Rows from block 5 of the image encoder of a small model that answers yes/no questions on an image's attributes, named by matrix and row number. Rows with one number belong to one channel. Each number is 50 + 12 x the weight over its row's rms, rounded and kept within 0 to 99. All counts start at 0. After the name is the row's rms in percent of the matrix's.
After each channel's rows are labels from the 100 images, of 14976, where the channel reaches its highest value: "top examples" is what is common among them. Only what is clearly more common there than usual is listed. The data: telescope images of galaxies (Galaxy Zoo DECaLS). In brackets: how many of the 100.
# convs1: grouped (8 groups) 3x3 conv (encoder.blocks.5.convs.1.weight, 256x32x3x3, each kernel summed), inputs within the group 0-31
# convs2: expand pointwise conv (encoder.blocks.5.convs.2.weight, 512x256x1x1, transposed), outputs 0-102

convs1.56 108:35 55 30 42 79 38 38 36 51 43 41 27 36 46 46 44 47 50 41 57 67 47 42 73 50 57 61 42 33 47 49 42
convs2.56 125:59 41 54 63 54 63 44 53 47 43 47 29 55 47 36 74 56 45 50 68 43 43 51 41 55 64 59 75 60 48 42 44 51 41 49 53 42 52 48 41 64 61 53 66 60 58 49 45 86 58 42 44 47 45 55 68 44 44 45 59 74 50 69 41 63 48 60 51 63 43 42 51 55 33 53 62 48 59 43 43 68 66 68 52 49 60 44 58 79 50 49 39 35 48 36 66 61 92 54 62 88 50 43
top examples: edge-on disk: no (98); shape: featured or disk (98); spiral arms: yes (97)

convs1.235 112:44 29 48 70 44 46 44 24 59 35 60 28 44 44 35 46 42 45 56 45 39 34 55 41 31 27 41 49 40 42 42 52
convs2.235 073:26 50 57 35 49 49 40 41 35 39 42 33 58 42 49 63 36 54 44 50 50 63 44 46 50 62 38 54 32 46 58 42 26 53 27 61 50 62 48 33 33 46 51 47 51 46 49 56 38 34 55 53 47 55 36 48 44 49 37 46 53 59 55 48 30 53 42 55 45 43 60 46 41 29 60 48 57 42 46 56 32 36 51 53 28 14 38 34 50 55 24 27 54 45 38 46 56 49 58 33 64 51 40
top examples: edge-on disk: no (99); shape: featured or disk (99); spiral arms: yes (93)

convs1.153 131:62 51 25 51 53 34 37 61 60 34 58 49 35 32 58 48 59 53 36 32 57 66 62 59 55 60 35 63 37 64 62 54
convs2.153 079:43 51 55 30 55 38 31 55 45 51 28 63 45 48 43 46 36 44 43 55 50 61 38 35 41 47 50 61 60 56 57 52 63 48 52 37 35 37 50 47 55 49 61 51 43 52 17 29 55 57 54 41 20 45 59 49 39 58 45 45 42 55 52 17 53 47 49 26 41 25 58 26 42 60 25 66 66 42 26 37 54 46 64 15 50 46 29 46 55 44 53 56 47 51 63 38 49 37 40 57 48 49 36
top examples: edge-on disk: no (100); shape: featured or disk (100); spiral arms: yes (90)

convs1.110 107:46 36 46 60 67 51 49 41 33 55 66 60 56 46 35 43 64 38 45 37 60 37 43 38 33 38 29 32 35 36 32 53
convs2.110 084:38 48 48 31 53 39 42 37 34 53 52 35 75 44 54 52 56 49 56 45 56 71 48 42 53 51 27 43 48 62 55 32 31 43 35 77 57 53 57 44 33 40 45 44 52 46 66 58 48 30 57 59 62 57 28 44 85 38 59 54 45 50 49 61 40 62 35 59 54 53 57 56 29 41 41 44 43 37 63 63 60 46 40 51 35 32 46 53 54 60 21 46 53 61 31 42 52 50 56 30 51 57 60
top examples: shape: featured or disk (97); edge-on disk: no (96); spiral arms: yes (91)

convs1.98 123:48 31 44 62 66 49 53 42 30 51 65 61 50 50 34 55 67 45 39 39 55 37 54 36 31 33 36 36 35 34 35 53
convs2.98 098:32 50 34 35 50 45 48 42 33 53 56 42 68 44 56 49 40 57 50 39 60 59 48 36 48 38 31 36 54 57 54 37 19 44 44 66 48 64 48 49 42 37 35 44 54 55 60 60 30 37 60 46 54 67 34 35 69 39 53 47 37 52 46 58 39 45 37 60 51 60 62 62 38 42 52 36 49 32 52 53 47 34 37 58 40 31 45 56 43 70 18 52 69 49 38 45 51 37 55 39 40 56 53
top examples: shape: featured or disk (89); edge-on disk: no (87); spiral arms: yes (83)

convs1.83 107:38 56 47 64 45 50 42 49 76 74 44 52 71 45 49 44 47 63 53 81 43 44 51 55 43 67 50 65 48 53 66 64
convs2.83 118:80 45 46 63 39 45 54 59 65 67 49 58 45 37 53 58 59 36 58 48 63 46 56 54 43 60 75 53 53 68 44 51 57 31 62 31 46 35 62 60 60 35 32 39 69 53 44 46 65 62 45 42 51 53 60 75 52 26 59 54 49 47 67 53 64 72 41 56 57 53 56 40 69 46 56 45 29 80 45 41 46 65 39 49 78 62 52 64 58 35 58 54 50 43 45 54 51 60 38 56 50 56 61
top examples: shape: featured or disk (78); edge-on disk: yes (69)

convs1.37 085:49 61 26 28 58 53 48 35 29 56 25 47 43 23 41 61 69 55 47 52 57 47 61 59 65 53 60 55 49 49 46 48
convs2.37 112:33 52 38 39 44 57 45 35 42 48 41 48 73 36 41 56 25 41 56 52 62 61 37 40 25 62 43 65 71 56 52 47 42 41 56 62 34 56 39 55 47 63 49 52 51 70 41 33 50 36 32 71 42 67 37 50 57 47 71 47 49 67 57 48 43 31 51 64 62 51 62 35 33 65 69 46 50 35 38 41 54 55 59 33 35 55 55 58 51 62 41 62 39 24 48 43 71 55 62 43 55 56 72
top examples: roundness: in between (66)

convs1.111 045:60 66 37 61 72 47 30 52 49 46 72 65 45 28 51 50 67 51 47 51 72 55 36 62 68 53 56 59 64 53 49 50
convs2.111 119:47 41 55 56 55 59 44 59 49 45 45 47 21 56 59 55 33 58 52 77 51 47 50 43 50 64 85 57 50 45 43 64 60 52 45 18 41 57 49 45 72 51 63 66 80 51 35 35 35 71 45 48 37 54 74 62 17 55 39 66 54 46 67 39 73 55 65 54 56 48 57 39 79 43 55 67 60 58 44 44 56 51 51 40 48 48 55 59 58 55 66 48 49 54 49 61 53 48 57 82 47 40 58
top examples: shape: featured or disk (100); edge-on disk: no (98); spiral arms: yes (88)

convs1.132 139:61 56 25 56 54 39 33 60 62 36 64 44 33 32 57 55 57 57 33 33 57 61 65 63 58 59 40 62 35 55 61 56
convs2.132 085:51 48 49 41 56 45 29 58 55 61 22 56 32 57 39 41 35 50 38 62 45 43 45 32 56 50 47 50 53 48 51 52 60 46 46 41 31 43 53 47 62 60 74 52 52 51 22 22 46 55 58 33 24 54 60 46 34 72 44 42 44 52 47 20 48 48 56 32 47 41 46 19 52 63 36 70 61 44 22 20 60 47 50 15 50 40 33 35 44 41 51 48 51 57 58 59 50 49 49 60 49 56 40
top examples: edge-on disk: no (100); shape: featured or disk (100); spiral arms: yes (84)

convs1.36 021:38 51 63 45 35 45 23 31 46 54 33 65 56 64 49 39 49 34 32 29 45 59 54 59 47 44 58 59 47 27 45 50
convs2.36 145:19 26 43 33 47 56 25 34 27 36 48 33 62 58 51 40 38 65 60 68 43 63 35 48 57 57 45 47 58 36 49 46 42 58 50 58 47 42 33 36 54 52 67 65 61 46 56 47 34 46 27 68 49 55 43 51 27 67 56 56 67 49 57 59 53 56 72 61 56 40 46 47 47 40 60 67 66 33 47 52 40 52 57 49 34 49 62 61 53 39 49 41 46 55 29 37 57 37 36 50 45 54 55
top examples: roundness: in between (63)

convs1.99 108:50 32 37 60 69 44 56 45 34 58 65 63 46 50 33 55 62 49 37 41 56 39 53 39 32 33 29 36 35 37 38 56
convs2.99 096:30 54 48 37 45 51 58 33 35 47 56 39 63 51 59 46 35 57 57 51 53 51 37 41 50 35 39 43 53 45 43 34 32 47 44 70 52 60 51 47 43 42 42 51 46 48 57 61 35 33 48 61 57 59 39 41 79 46 55 41 39 58 58 61 34 51 37 63 39 73 56 60 38 35 63 41 40 40 50 53 49 38 41 60 28 36 55 52 51 79 27 40 76 55 39 44 54 43 67 36 47 50 52
top examples: shape: featured or disk (91); edge-on disk: no (89); spiral arms: yes (86)

convs1.31 115:56 55 56 42 32 36 61 32 55 71 41 56 45 35 64 62 67 48 53 32 55 57 34 58 55 44 29 46 34 39 64 62
convs2.31 091:57 51 50 59 55 39 37 59 65 56 33 63 58 41 29 54 41 46 43 46 51 41 51 34 46 40 63 56 56 44 53 63 68 41 51 57 31 37 44 49 53 55 59 51 43 36 22 29 45 57 43 41 19 30 63 55 44 58 51 52 35 42 41 36 51 47 49 29 32 32 40 26 62 69 30 52 55 45 29 23 61 44 43 19 67 52 35 46 54 40 63 55 58 42 64 41 51 46 46 61 36 55 37
top examples: shape: featured or disk (87); edge-on disk: no (63); spiral arms: yes (52)

convs1.11 053:38 56 35 38 40 40 40 43 70 63 38 52 78 45 52 43 51 62 32 37 33 37 63 52 37 60 32 47 41 43 39 47
convs2.11 095:45 69 64 66 36 54 71 64 47 48 50 43 37 17 59 62 57 35 48 40 49 57 61 58 38 38 53 45 47 41 44 45 34 23 38 50 58 50 54 40 39 25 35 43 52 41 62 61 60 53 54 59 59 39 46 53 62 22 53 57 36 42 55 49 53 68 34 51 27 34 49 69 51 20 44 50 31 50 56 51 52 30 50 60 49 45 44 70 42 47 29 27 51 38 47 48 43 71 56 48 69 43 33
top examples: shape: featured or disk (72); edge-on disk: yes (35)

convs1.32 082:45 62 49 55 63 45 43 56 58 73 58 56 53 53 74 56 51 42 51 39 38 73 47 50 65 36 55 72 50 67 68 70
convs2.32 120:32 36 25 31 36 69 54 16 34 40 51 30 67 53 68 51 52 65 69 60 45 69 50 43 55 48 43 50 54 39 53 31 40 62 43 62 48 58 45 38 50 40 55 61 53 40 47 44 50 38 52 62 44 53 40 40 53 52 67 49 54 51 73 74 52 60 60 59 52 45 47 46 44 32 55 51 63 35 45 49 33 50 56 48 28 54 69 59 63 56 42 33 79 55 26 47 62 55 58 48 40 66 58
top examples: roundness: cigar-shaped (43)

convs1.30 154:56 52 53 35 34 31 57 34 47 65 35 50 40 33 60 62 66 44 53 31 54 55 35 61 55 36 32 38 36 36 59 60
convs2.30 085:55 60 41 42 65 60 41 54 45 48 27 68 41 47 54 46 44 47 52 57 40 49 38 38 43 38 40 54 45 43 44 48 62 47 43 23 32 49 53 44 43 53 60 42 39 43 18 34 47 48 58 31 16 43 50 35 36 62 51 40 38 52 37 40 51 31 54 47 51 24 35 16 35 56 46 60 52 45 28 18 70 45 50 18 59 53 49 29 45 43 61 63 48 38 56 70 57 61 56 55 41 51 51
top examples: shape: featured or disk (93); edge-on disk: no (70); spiral arms: yes (58)

convs1.172 081:50 61 48 29 52 38 44 21 56 36 49 59 47 53 58 63 55 52 60 39 67 58 57 61 74 30 54 46 53 74 60 50
convs2.172 099:48 45 23 40 45 31 45 34 52 54 37 61 70 47 33 35 32 53 67 49 69 57 55 38 35 39 42 39 67 67 61 59 49 54 63 66 40 20 42 63 51 55 54 57 49 67 41 43 41 55 24 68 43 58 38 55 62 55 65 41 36 62 53 49 50 54 60 56 66 35 62 42 43 74 62 52 64 48 35 45 41 63 43 36 54 66 59 53 38 36 53 67 48 44 43 51 71 52 51 53 31 56 69
top examples: roundness: in between (65)

convs1.253 074:53 69 50 48 49 44 48 68 56 59 58 67 48 58 68 49 62 51 60 54 47 63 59 68 68 67 69 53 72 74 43 55
convs2.253 098:53 50 34 49 41 52 38 48 48 60 39 50 49 51 48 35 48 63 55 79 61 52 60 35 50 59 60 49 51 52 59 58 48 61 57 38 44 45 60 63 79 39 65 79 80 51 42 36 50 76 51 55 42 58 69 70 42 58 30 50 41 52 62 34 71 55 73 34 49 50 56 45 69 52 38 77 68 44 44 35 33 41 55 36 51 42 40 49 50 48 48 41 53 58 52 46 55 42 51 69 41 50 55
top examples: edge-on disk: no (100); shape: featured or disk (100); spiral arms: yes (77)

convs1.221 093:31 60 48 48 53 68 68 62 27 63 69 29 48 54 65 55 62 50 33 41 47 52 61 50 54 53 42 63 48 52 26 59
convs2.221 102:45 53 38 43 45 52 55 40 44 62 36 44 56 46 63 62 45 35 62 43 70 60 56 44 39 54 34 66 61 67 59 43 31 31 57 54 35 60 54 63 39 53 43 52 48 60 37 42 43 31 54 50 38 69 39 63 63 47 63 45 43 54 63 51 41 50 45 75 66 60 57 36 39 49 80 45 51 38 33 39 56 70 52 33 46 55 64 63 60 72 41 56 51 30 47 39 73 51 71 32 39 59 71
top examples: roundness: in between (66)

convs1.71 122:43 43 53 70 37 40 40 55 69 69 47 45 69 42 44 50 52 75 41 69 32 53 42 43 40 66 40 57 51 41 65 64
convs2.71 106:26 33 51 39 50 56 32 33 17 38 51 33 54 64 57 49 46 72 50 42 35 54 47 41 52 52 29 48 47 38 52 25 18 72 31 54 61 38 52 33 39 56 52 50 46 61 57 53 32 26 47 46 54 54 25 34 31 56 56 63 55 60 59 39 40 41 54 49 43 66 48 53 30 32 47 42 55 60 63 60 46 49 62 60 19 42 47 49 56 42 25 44 49 57 27 60 57 42 50 29 63 52 57
top examples: roundness: in between (86)

convs1.214 120:74 35 55 72 57 36 35 58 50 35 30 62 54 31 48 32 54 57 62 46 63 55 56 61 58 59 56 39 60 50 54 68
convs2.214 101:47 43 59 42 56 52 34 48 65 50 28 67 39 45 56 32 28 48 56 48 50 57 49 32 48 28 58 33 51 48 55 65 60 59 41 29 39 35 49 57 62 59 62 48 52 50 30 41 33 64 46 38 29 50 62 40 39 63 45 35 44 58 33 42 52 36 60 47 50 27 53 33 54 61 49 54 68 46 29 30 51 50 50 37 66 45 56 39 38 36 69 58 40 40 64 52 53 41 45 58 34 48 57
top examples: shape: featured or disk (60); edge-on disk: no (55)

convs1.228 075:53 64 35 53 55 56 35 63 50 57 50 56 39 43 67 37 71 51 59 52 37 56 58 73 66 60 73 55 67 71 50 42
convs2.228 115:48 43 43 45 41 61 47 54 46 55 39 46 39 53 56 47 51 64 51 86 57 58 57 50 56 58 64 49 57 51 47 60 52 55 54 41 39 45 54 58 82 50 71 79 87 56 40 38 53 70 48 55 39 57 58 63 36 58 38 47 48 58 62 36 82 53 75 42 54 55 54 38 67 41 48 81 76 49 44 37 36 54 62 36 49 50 47 59 58 61 60 45 49 56 44 46 57 51 48 80 48 49 53
top examples: edge-on disk: no (100); shape: featured or disk (100); spiral arms: yes (79)

convs1.103 112:51 33 31 58 67 39 63 44 36 58 65 61 34 60 40 59 67 48 35 42 65 40 60 44 41 40 38 38 41 34 35 60
convs2.103 095:28 62 34 23 52 54 57 48 34 45 53 39 44 46 43 49 32 54 53 41 47 44 40 45 49 42 45 40 61 46 39 25 20 39 44 58 47 57 42 35 39 39 35 44 47 53 47 59 37 36 49 51 49 61 28 45 62 36 49 55 36 55 57 53 36 42 33 61 44 72 53 57 33 40 61 32 47 39 59 58 48 48 39 52 40 38 55 52 42 65 22 50 55 49 40 47 50 34 63 36 40 43 49
top examples: shape: featured or disk (67); edge-on disk: no (64); spiral arms: yes (55)

convs1.113 039:48 50 36 34 43 37 35 58 61 58 51 32 22 24 51 35 45 24 41 54 53 52 41 53 57 52 60 50 62 41 49 62
convs2.113 096:50 39 57 36 46 46 39 59 47 42 43 34 50 46 43 64 43 34 52 56 48 59 47 50 44 67 58 70 48 36 47 58 68 39 49 63 43 54 30 48 71 50 44 42 49 50 36 33 62 63 27 55 38 44 69 41 28 55 50 58 44 50 52 37 69 46 53 53 53 44 46 41 63 41 52 64 39 52 41 49 53 57 68 33 51 34 52 45 68 55 65 47 49 40 50 37 57 37 51 71 49 47 35
top examples: shape: featured or disk (99); edge-on disk: no (98); spiral arms: yes (91)

convs1.206 090:41 63 41 50 60 69 70 43 32 63 68 28 64 56 63 56 48 48 45 34 37 62 51 39 51 41 45 63 42 38 29 56
convs2.206 102:39 55 34 41 47 62 51 40 38 53 45 33 53 36 64 58 35 40 56 52 46 60 45 47 32 56 38 70 56 56 45 48 34 43 46 59 40 68 57 44 55 41 41 52 51 49 40 45 46 45 64 71 38 60 41 47 58 29 64 46 35 62 61 55 49 41 45 80 47 80 52 41 39 46 72 51 45 43 37 37 45 47 45 46 38 44 47 64 69 81 45 39 66 22 40 47 70 35 95 39 42 45 50
top examples: roundness: in between (68)

convs1.222 082:47 64 47 39 43 71 68 36 44 66 67 42 41 61 73 66 43 48 45 35 50 46 58 45 45 53 39 71 47 29 44 38
convs2.222 146:25 38 43 47 51 42 39 43 32 21 47 43 68 55 46 56 42 53 42 54 32 54 27 43 49 51 41 56 57 26 40 43 37 49 48 67 54 53 18 28 46 49 53 59 55 27 50 51 47 41 18 64 53 30 43 46 39 50 51 44 51 37 65 44 51 47 54 52 34 51 32 46 41 37 47 55 52 42 45 48 47 33 48 51 31 53 33 56 59 47 43 29 48 48 34 51 53 52 51 40 53 33 25
top examples: roundness: in between (69)

convs1.179 084:58 55 68 27 45 40 56 26 66 33 57 57 63 50 60 76 48 31 62 56 45 54 53 45 48 30 55 59 62 49 58 49
convs2.179 087:60 24 49 51 58 44 39 57 40 22 48 47 53 46 39 56 46 46 44 53 39 50 40 47 49 58 49 55 33 40 21 56 60 45 21 57 49 39 40 36 52 57 59 56 38 39 43 53 69 48 38 41 41 36 61 49 41 60 28 43 53 42 42 46 54 44 58 49 67 42 50 46 50 34 52 51 41 59 57 50 75 57 69 44 42 22 37 28 64 62 56 48 38 58 49 44 46 49 45 53 72 35 43
top examples: edge-on disk: no (97); shape: featured or disk (97); spiral arms: yes (90)

convs1.140 081:41 40 46 39 34 54 70 58 53 70 52 68 73 70 48 41 59 48 73 70 51 49 51 55 50 45 63 59 68 58 46 48
convs2.140 117:83 56 55 56 45 86 53 56 76 75 39 60 37 30 59 60 49 34 53 54 65 53 60 53 36 62 66 60 40 59 66 50 53 36 55 36 45 37 70 72 52 51 40 48 62 59 49 43 51 60 74 39 45 61 66 65 41 37 49 50 51 61 65 48 62 62 44 49 55 45 64 49 66 57 61 47 35 57 37 43 40 49 44 51 69 54 49 55 71 42 55 53 44 36 71 52 51 49 42 61 54 67 58
top examples: shape: featured or disk (82); edge-on disk: no (76); spiral arms: yes (73)

convs1.134 143:34 56 40 57 57 39 62 30 37 57 46 62 64 57 51 54 56 63 65 60 44 27 37 38 53 45 48 36 62 29 29 62
convs2.134 089:69 62 13 61 32 46 74 61 48 56 41 37 54 37 70 46 72 46 61 45 59 52 82 64 40 46 51 41 38 58 58 41 52 46 52 52 52 66 59 56 45 26 49 62 42 40 41 41 66 42 58 46 55 46 42 48 60 53 64 21 30 43 49 77 40 82 58 64 37 36 13 50 51 31 59 44 50 47 38 48 52 39 18 49 60 37 59 43 45 57 42 34 63 46 39 44 41 47 56 48 48 60 60
top examples: roundness: cigar-shaped (60); edge-on disk: yes (36)

convs1.191 072:44 47 44 56 42 50 48 59 71 46 56 46 41 45 84 33 48 44 65 45 44 49 47 48 34 56 42 64 65 30 54 78
convs2.191 099:73 47 65 87 63 60 55 89 69 69 56 56 39 47 52 66 56 46 59 53 53 54 50 70 57 68 67 63 28 56 64 57 59 34 53 42 57 44 61 58 51 57 40 41 59 58 61 56 51 56 63 66 54 55 69 53 37 39 56 60 38 51 51 43 52 47 34 54 48 45 51 45 66 51 54 40 36 70 56 48 48 46 24 55 73 45 50 47 54 45 52 51 53 56 61 60 58 52 45 56 66 64 59
top examples: shape: featured or disk (83); edge-on disk: yes (59)

convs1.12 045:51 34 45 68 51 63 52 66 75 61 46 32 71 66 39 58 44 52 49 69 48 48 60 44 47 36 42 47 56 54 72 64
convs2.12 115:34 32 33 26 40 41 52 39 30 37 53 47 41 60 43 30 47 53 55 61 23 48 39 39 56 41 58 27 17 32 39 38 49 61 14 38 54 49 43 29 61 40 58 54 49 35 52 56 34 48 35 37 51 36 45 55 42 70 54 52 43 43 57 64 59 42 63 55 43 47 47 65 58 37 49 53 61 68 46 59 47 43 54 50 43 45 49 47 42 60 49 43 63 60 33 56 37 53 63 54 36 40 43
top examples: shape: featured or disk (83); edge-on disk: no (82); spiral arms: yes (62)

convs1.90 075:49 57 61 47 49 45 38 61 74 63 66 55 60 44 57 61 61 26 51 64 35 67 48 52 34 54 48 65 74 50 63 60
convs2.90 067:56 40 51 60 41 48 40 56 52 59 40 48 39 36 58 82 31 57 48 55 52 45 65 44 38 44 62 45 50 59 60 43 62 37 46 24 34 50 65 68 45 26 50 60 56 53 30 50 29 61 73 44 47 54 69 47 23 43 35 55 36 54 59 50 57 54 44 41 42 28 47 36 66 44 56 53 49 47 44 26 41 30 35 45 64 49 48 45 55 48 50 28 62 31 53 59 41 67 69 56 53 53 51
top examples: shape: featured or disk (77); edge-on disk: yes (63)

convs1.91 075:29 50 43 70 35 36 34 47 73 57 49 52 62 46 50 50 42 68 42 77 24 44 43 53 45 59 52 44 38 54 51 55
convs2.91 085:82 60 45 52 44 87 54 53 59 73 36 38 46 28 69 57 47 39 56 56 63 61 77 56 26 53 57 40 29 49 60 45 44 30 57 33 33 58 66 64 53 39 36 47 64 44 41 43 46 56 75 57 46 65 56 69 36 22 55 56 41 65 70 66 58 66 52 60 53 47 46 42 55 29 66 53 41 61 40 35 38 44 41 46 68 47 66 60 62 33 43 47 75 27 55 39 50 54 60 48 46 64 47
top examples: shape: featured or disk (87); edge-on disk: yes (66)

convs1.193 058:42 48 26 42 44 41 47 50 60 34 43 50 42 50 49 42 37 30 54 69 38 47 32 39 38 31 68 43 37 55 75 52
convs2.193 164:47 17 43 55 55 52 45 44 33 38 60 52 38 67 42 49 46 68 45 55 29 43 38 28 67 44 46 44 29 32 35 43 47 72 19 38 56 51 41 26 56 49 70 64 51 36 51 56 49 50 43 41 57 42 44 43 45 77 43 53 58 42 51 49 52 41 61 47 44 52 38 56 52 32 47 56 63 58 57 57 59 49 57 52 39 47 42 47 56 44 48 37 55 67 30 76 42 68 56 52 57 41 42
top examples: edge-on disk: no (53); spiral arms: yes (40)

convs1.204 123:62 32 50 71 52 36 32 67 61 34 28 60 53 30 48 33 56 49 64 56 55 52 47 53 54 50 61 37 51 52 60 71
convs2.204 079:47 37 61 49 57 42 28 46 53 56 29 78 44 54 41 34 49 41 41 46 39 58 38 27 52 36 43 36 55 43 55 52 66 48 38 51 41 33 61 57 55 66 66 51 39 48 29 47 46 60 51 38 42 43 49 37 44 85 39 39 44 48 49 28 42 34 59 24 38 40 46 39 48 60 33 61 62 60 46 40 59 49 55 35 52 44 46 46 47 34 66 63 51 50 61 67 51 56 47 57 44 45 51
top examples: shape: featured or disk (95); edge-on disk: no (92); spiral arms: yes (64)

convs1.47 120:48 69 57 57 60 46 49 48 58 58 55 49 49 59 70 61 43 40 44 41 29 69 39 33 68 36 62 70 46 70 56 66
convs2.47 080:50 48 25 28 31 49 42 29 40 59 55 31 45 54 72 32 58 56 49 57 57 54 66 30 57 40 54 47 46 66 60 39 40 48 60 52 62 48 71 64 49 27 53 60 61 56 57 54 39 45 78 61 52 59 48 49 46 65 36 26 39 73 62 57 48 68 54 50 50 29 56 62 48 38 45 57 58 23 54 51 49 53 35 62 50 55 73 59 34 33 44 58 57 58 32 31 43 43 42 48 31 66 55
top examples: roundness: cigar-shaped (53)

convs1.250 089:28 59 57 32 50 33 53 63 48 59 48 62 43 62 54 59 52 28 46 25 68 60 47 53 50 60 50 31 46 52 26 52
convs2.250 135:48 44 45 52 46 51 44 43 58 49 40 57 29 50 50 40 33 53 51 71 45 38 49 45 52 54 84 50 47 51 47 64 63 56 51 34 43 50 51 52 77 46 64 63 77 50 45 39 36 78 43 43 40 47 75 59 21 56 32 56 46 52 59 35 80 44 67 44 53 45 51 43 84 58 51 74 66 55 43 42 39 56 54 42 57 52 42 57 52 51 66 46 39 49 55 41 50 47 55 84 41 38 49
top examples: edge-on disk: no (97); shape: featured or disk (97); spiral arms: yes (74)

convs1.117 041:55 52 41 59 72 34 36 51 53 57 72 63 34 38 57 46 67 39 33 58 77 61 43 65 50 62 59 57 55 49 47 63
convs2.117 108:56 26 52 55 49 32 51 54 53 49 49 39 48 40 35 57 40 41 57 70 49 50 55 44 50 67 70 71 46 42 49 67 65 45 58 48 48 57 46 43 66 51 50 52 64 54 47 37 51 72 28 32 36 57 71 71 27 49 57 66 43 52 56 35 70 37 50 50 61 46 53 38 67 36 57 58 52 70 42 47 46 59 59 43 55 52 44 59 68 48 64 58 45 49 51 51 53 46 42 65 51 54 56
top examples: shape: featured or disk (100); edge-on disk: no (99); spiral arms: yes (94)

convs1.80 059:65 54 63 44 33 43 60 60 67 67 66 50 73 52 51 61 59 37 43 55 57 59 47 50 59 65 49 70 60 52 73 68
convs2.80 117:74 46 55 71 60 55 52 74 74 62 62 61 43 41 45 56 58 28 55 42 49 37 64 51 54 52 74 43 35 53 53 52 60 33 50 34 55 29 58 59 47 48 29 25 56 55 56 62 47 63 57 50 65 47 69 67 40 40 53 45 44 40 41 46 58 60 38 45 47 49 44 53 66 52 53 46 29 69 64 58 60 53 19 54 67 53 58 49 34 32 59 53 42 53 54 58 55 56 32 56 58 53 57
top examples: shape: featured or disk (75); edge-on disk: yes (47)

convs1.3 105:50 51 50 69 69 67 38 69 60 43 68 51 54 67 44 34 35 56 50 65 43 47 55 35 49 61 69 59 66 63 42 35
convs2.3 122:23 40 55 37 49 53 41 41 28 38 50 44 68 46 51 51 35 47 62 37 54 75 13 40 47 57 35 52 61 49 58 35 35 50 50 72 56 45 38 36 33 60 47 51 39 42 48 49 51 36 26 63 47 47 24 44 52 52 65 30 48 55 55 41 41 47 52 65 30 60 34 45 30 44 47 42 49 39 53 49 59 33 59 46 21 52 47 56 61 46 28 34 46 49 36 50 68 48 41 32 51 60 49
top examples: roundness: in between (84)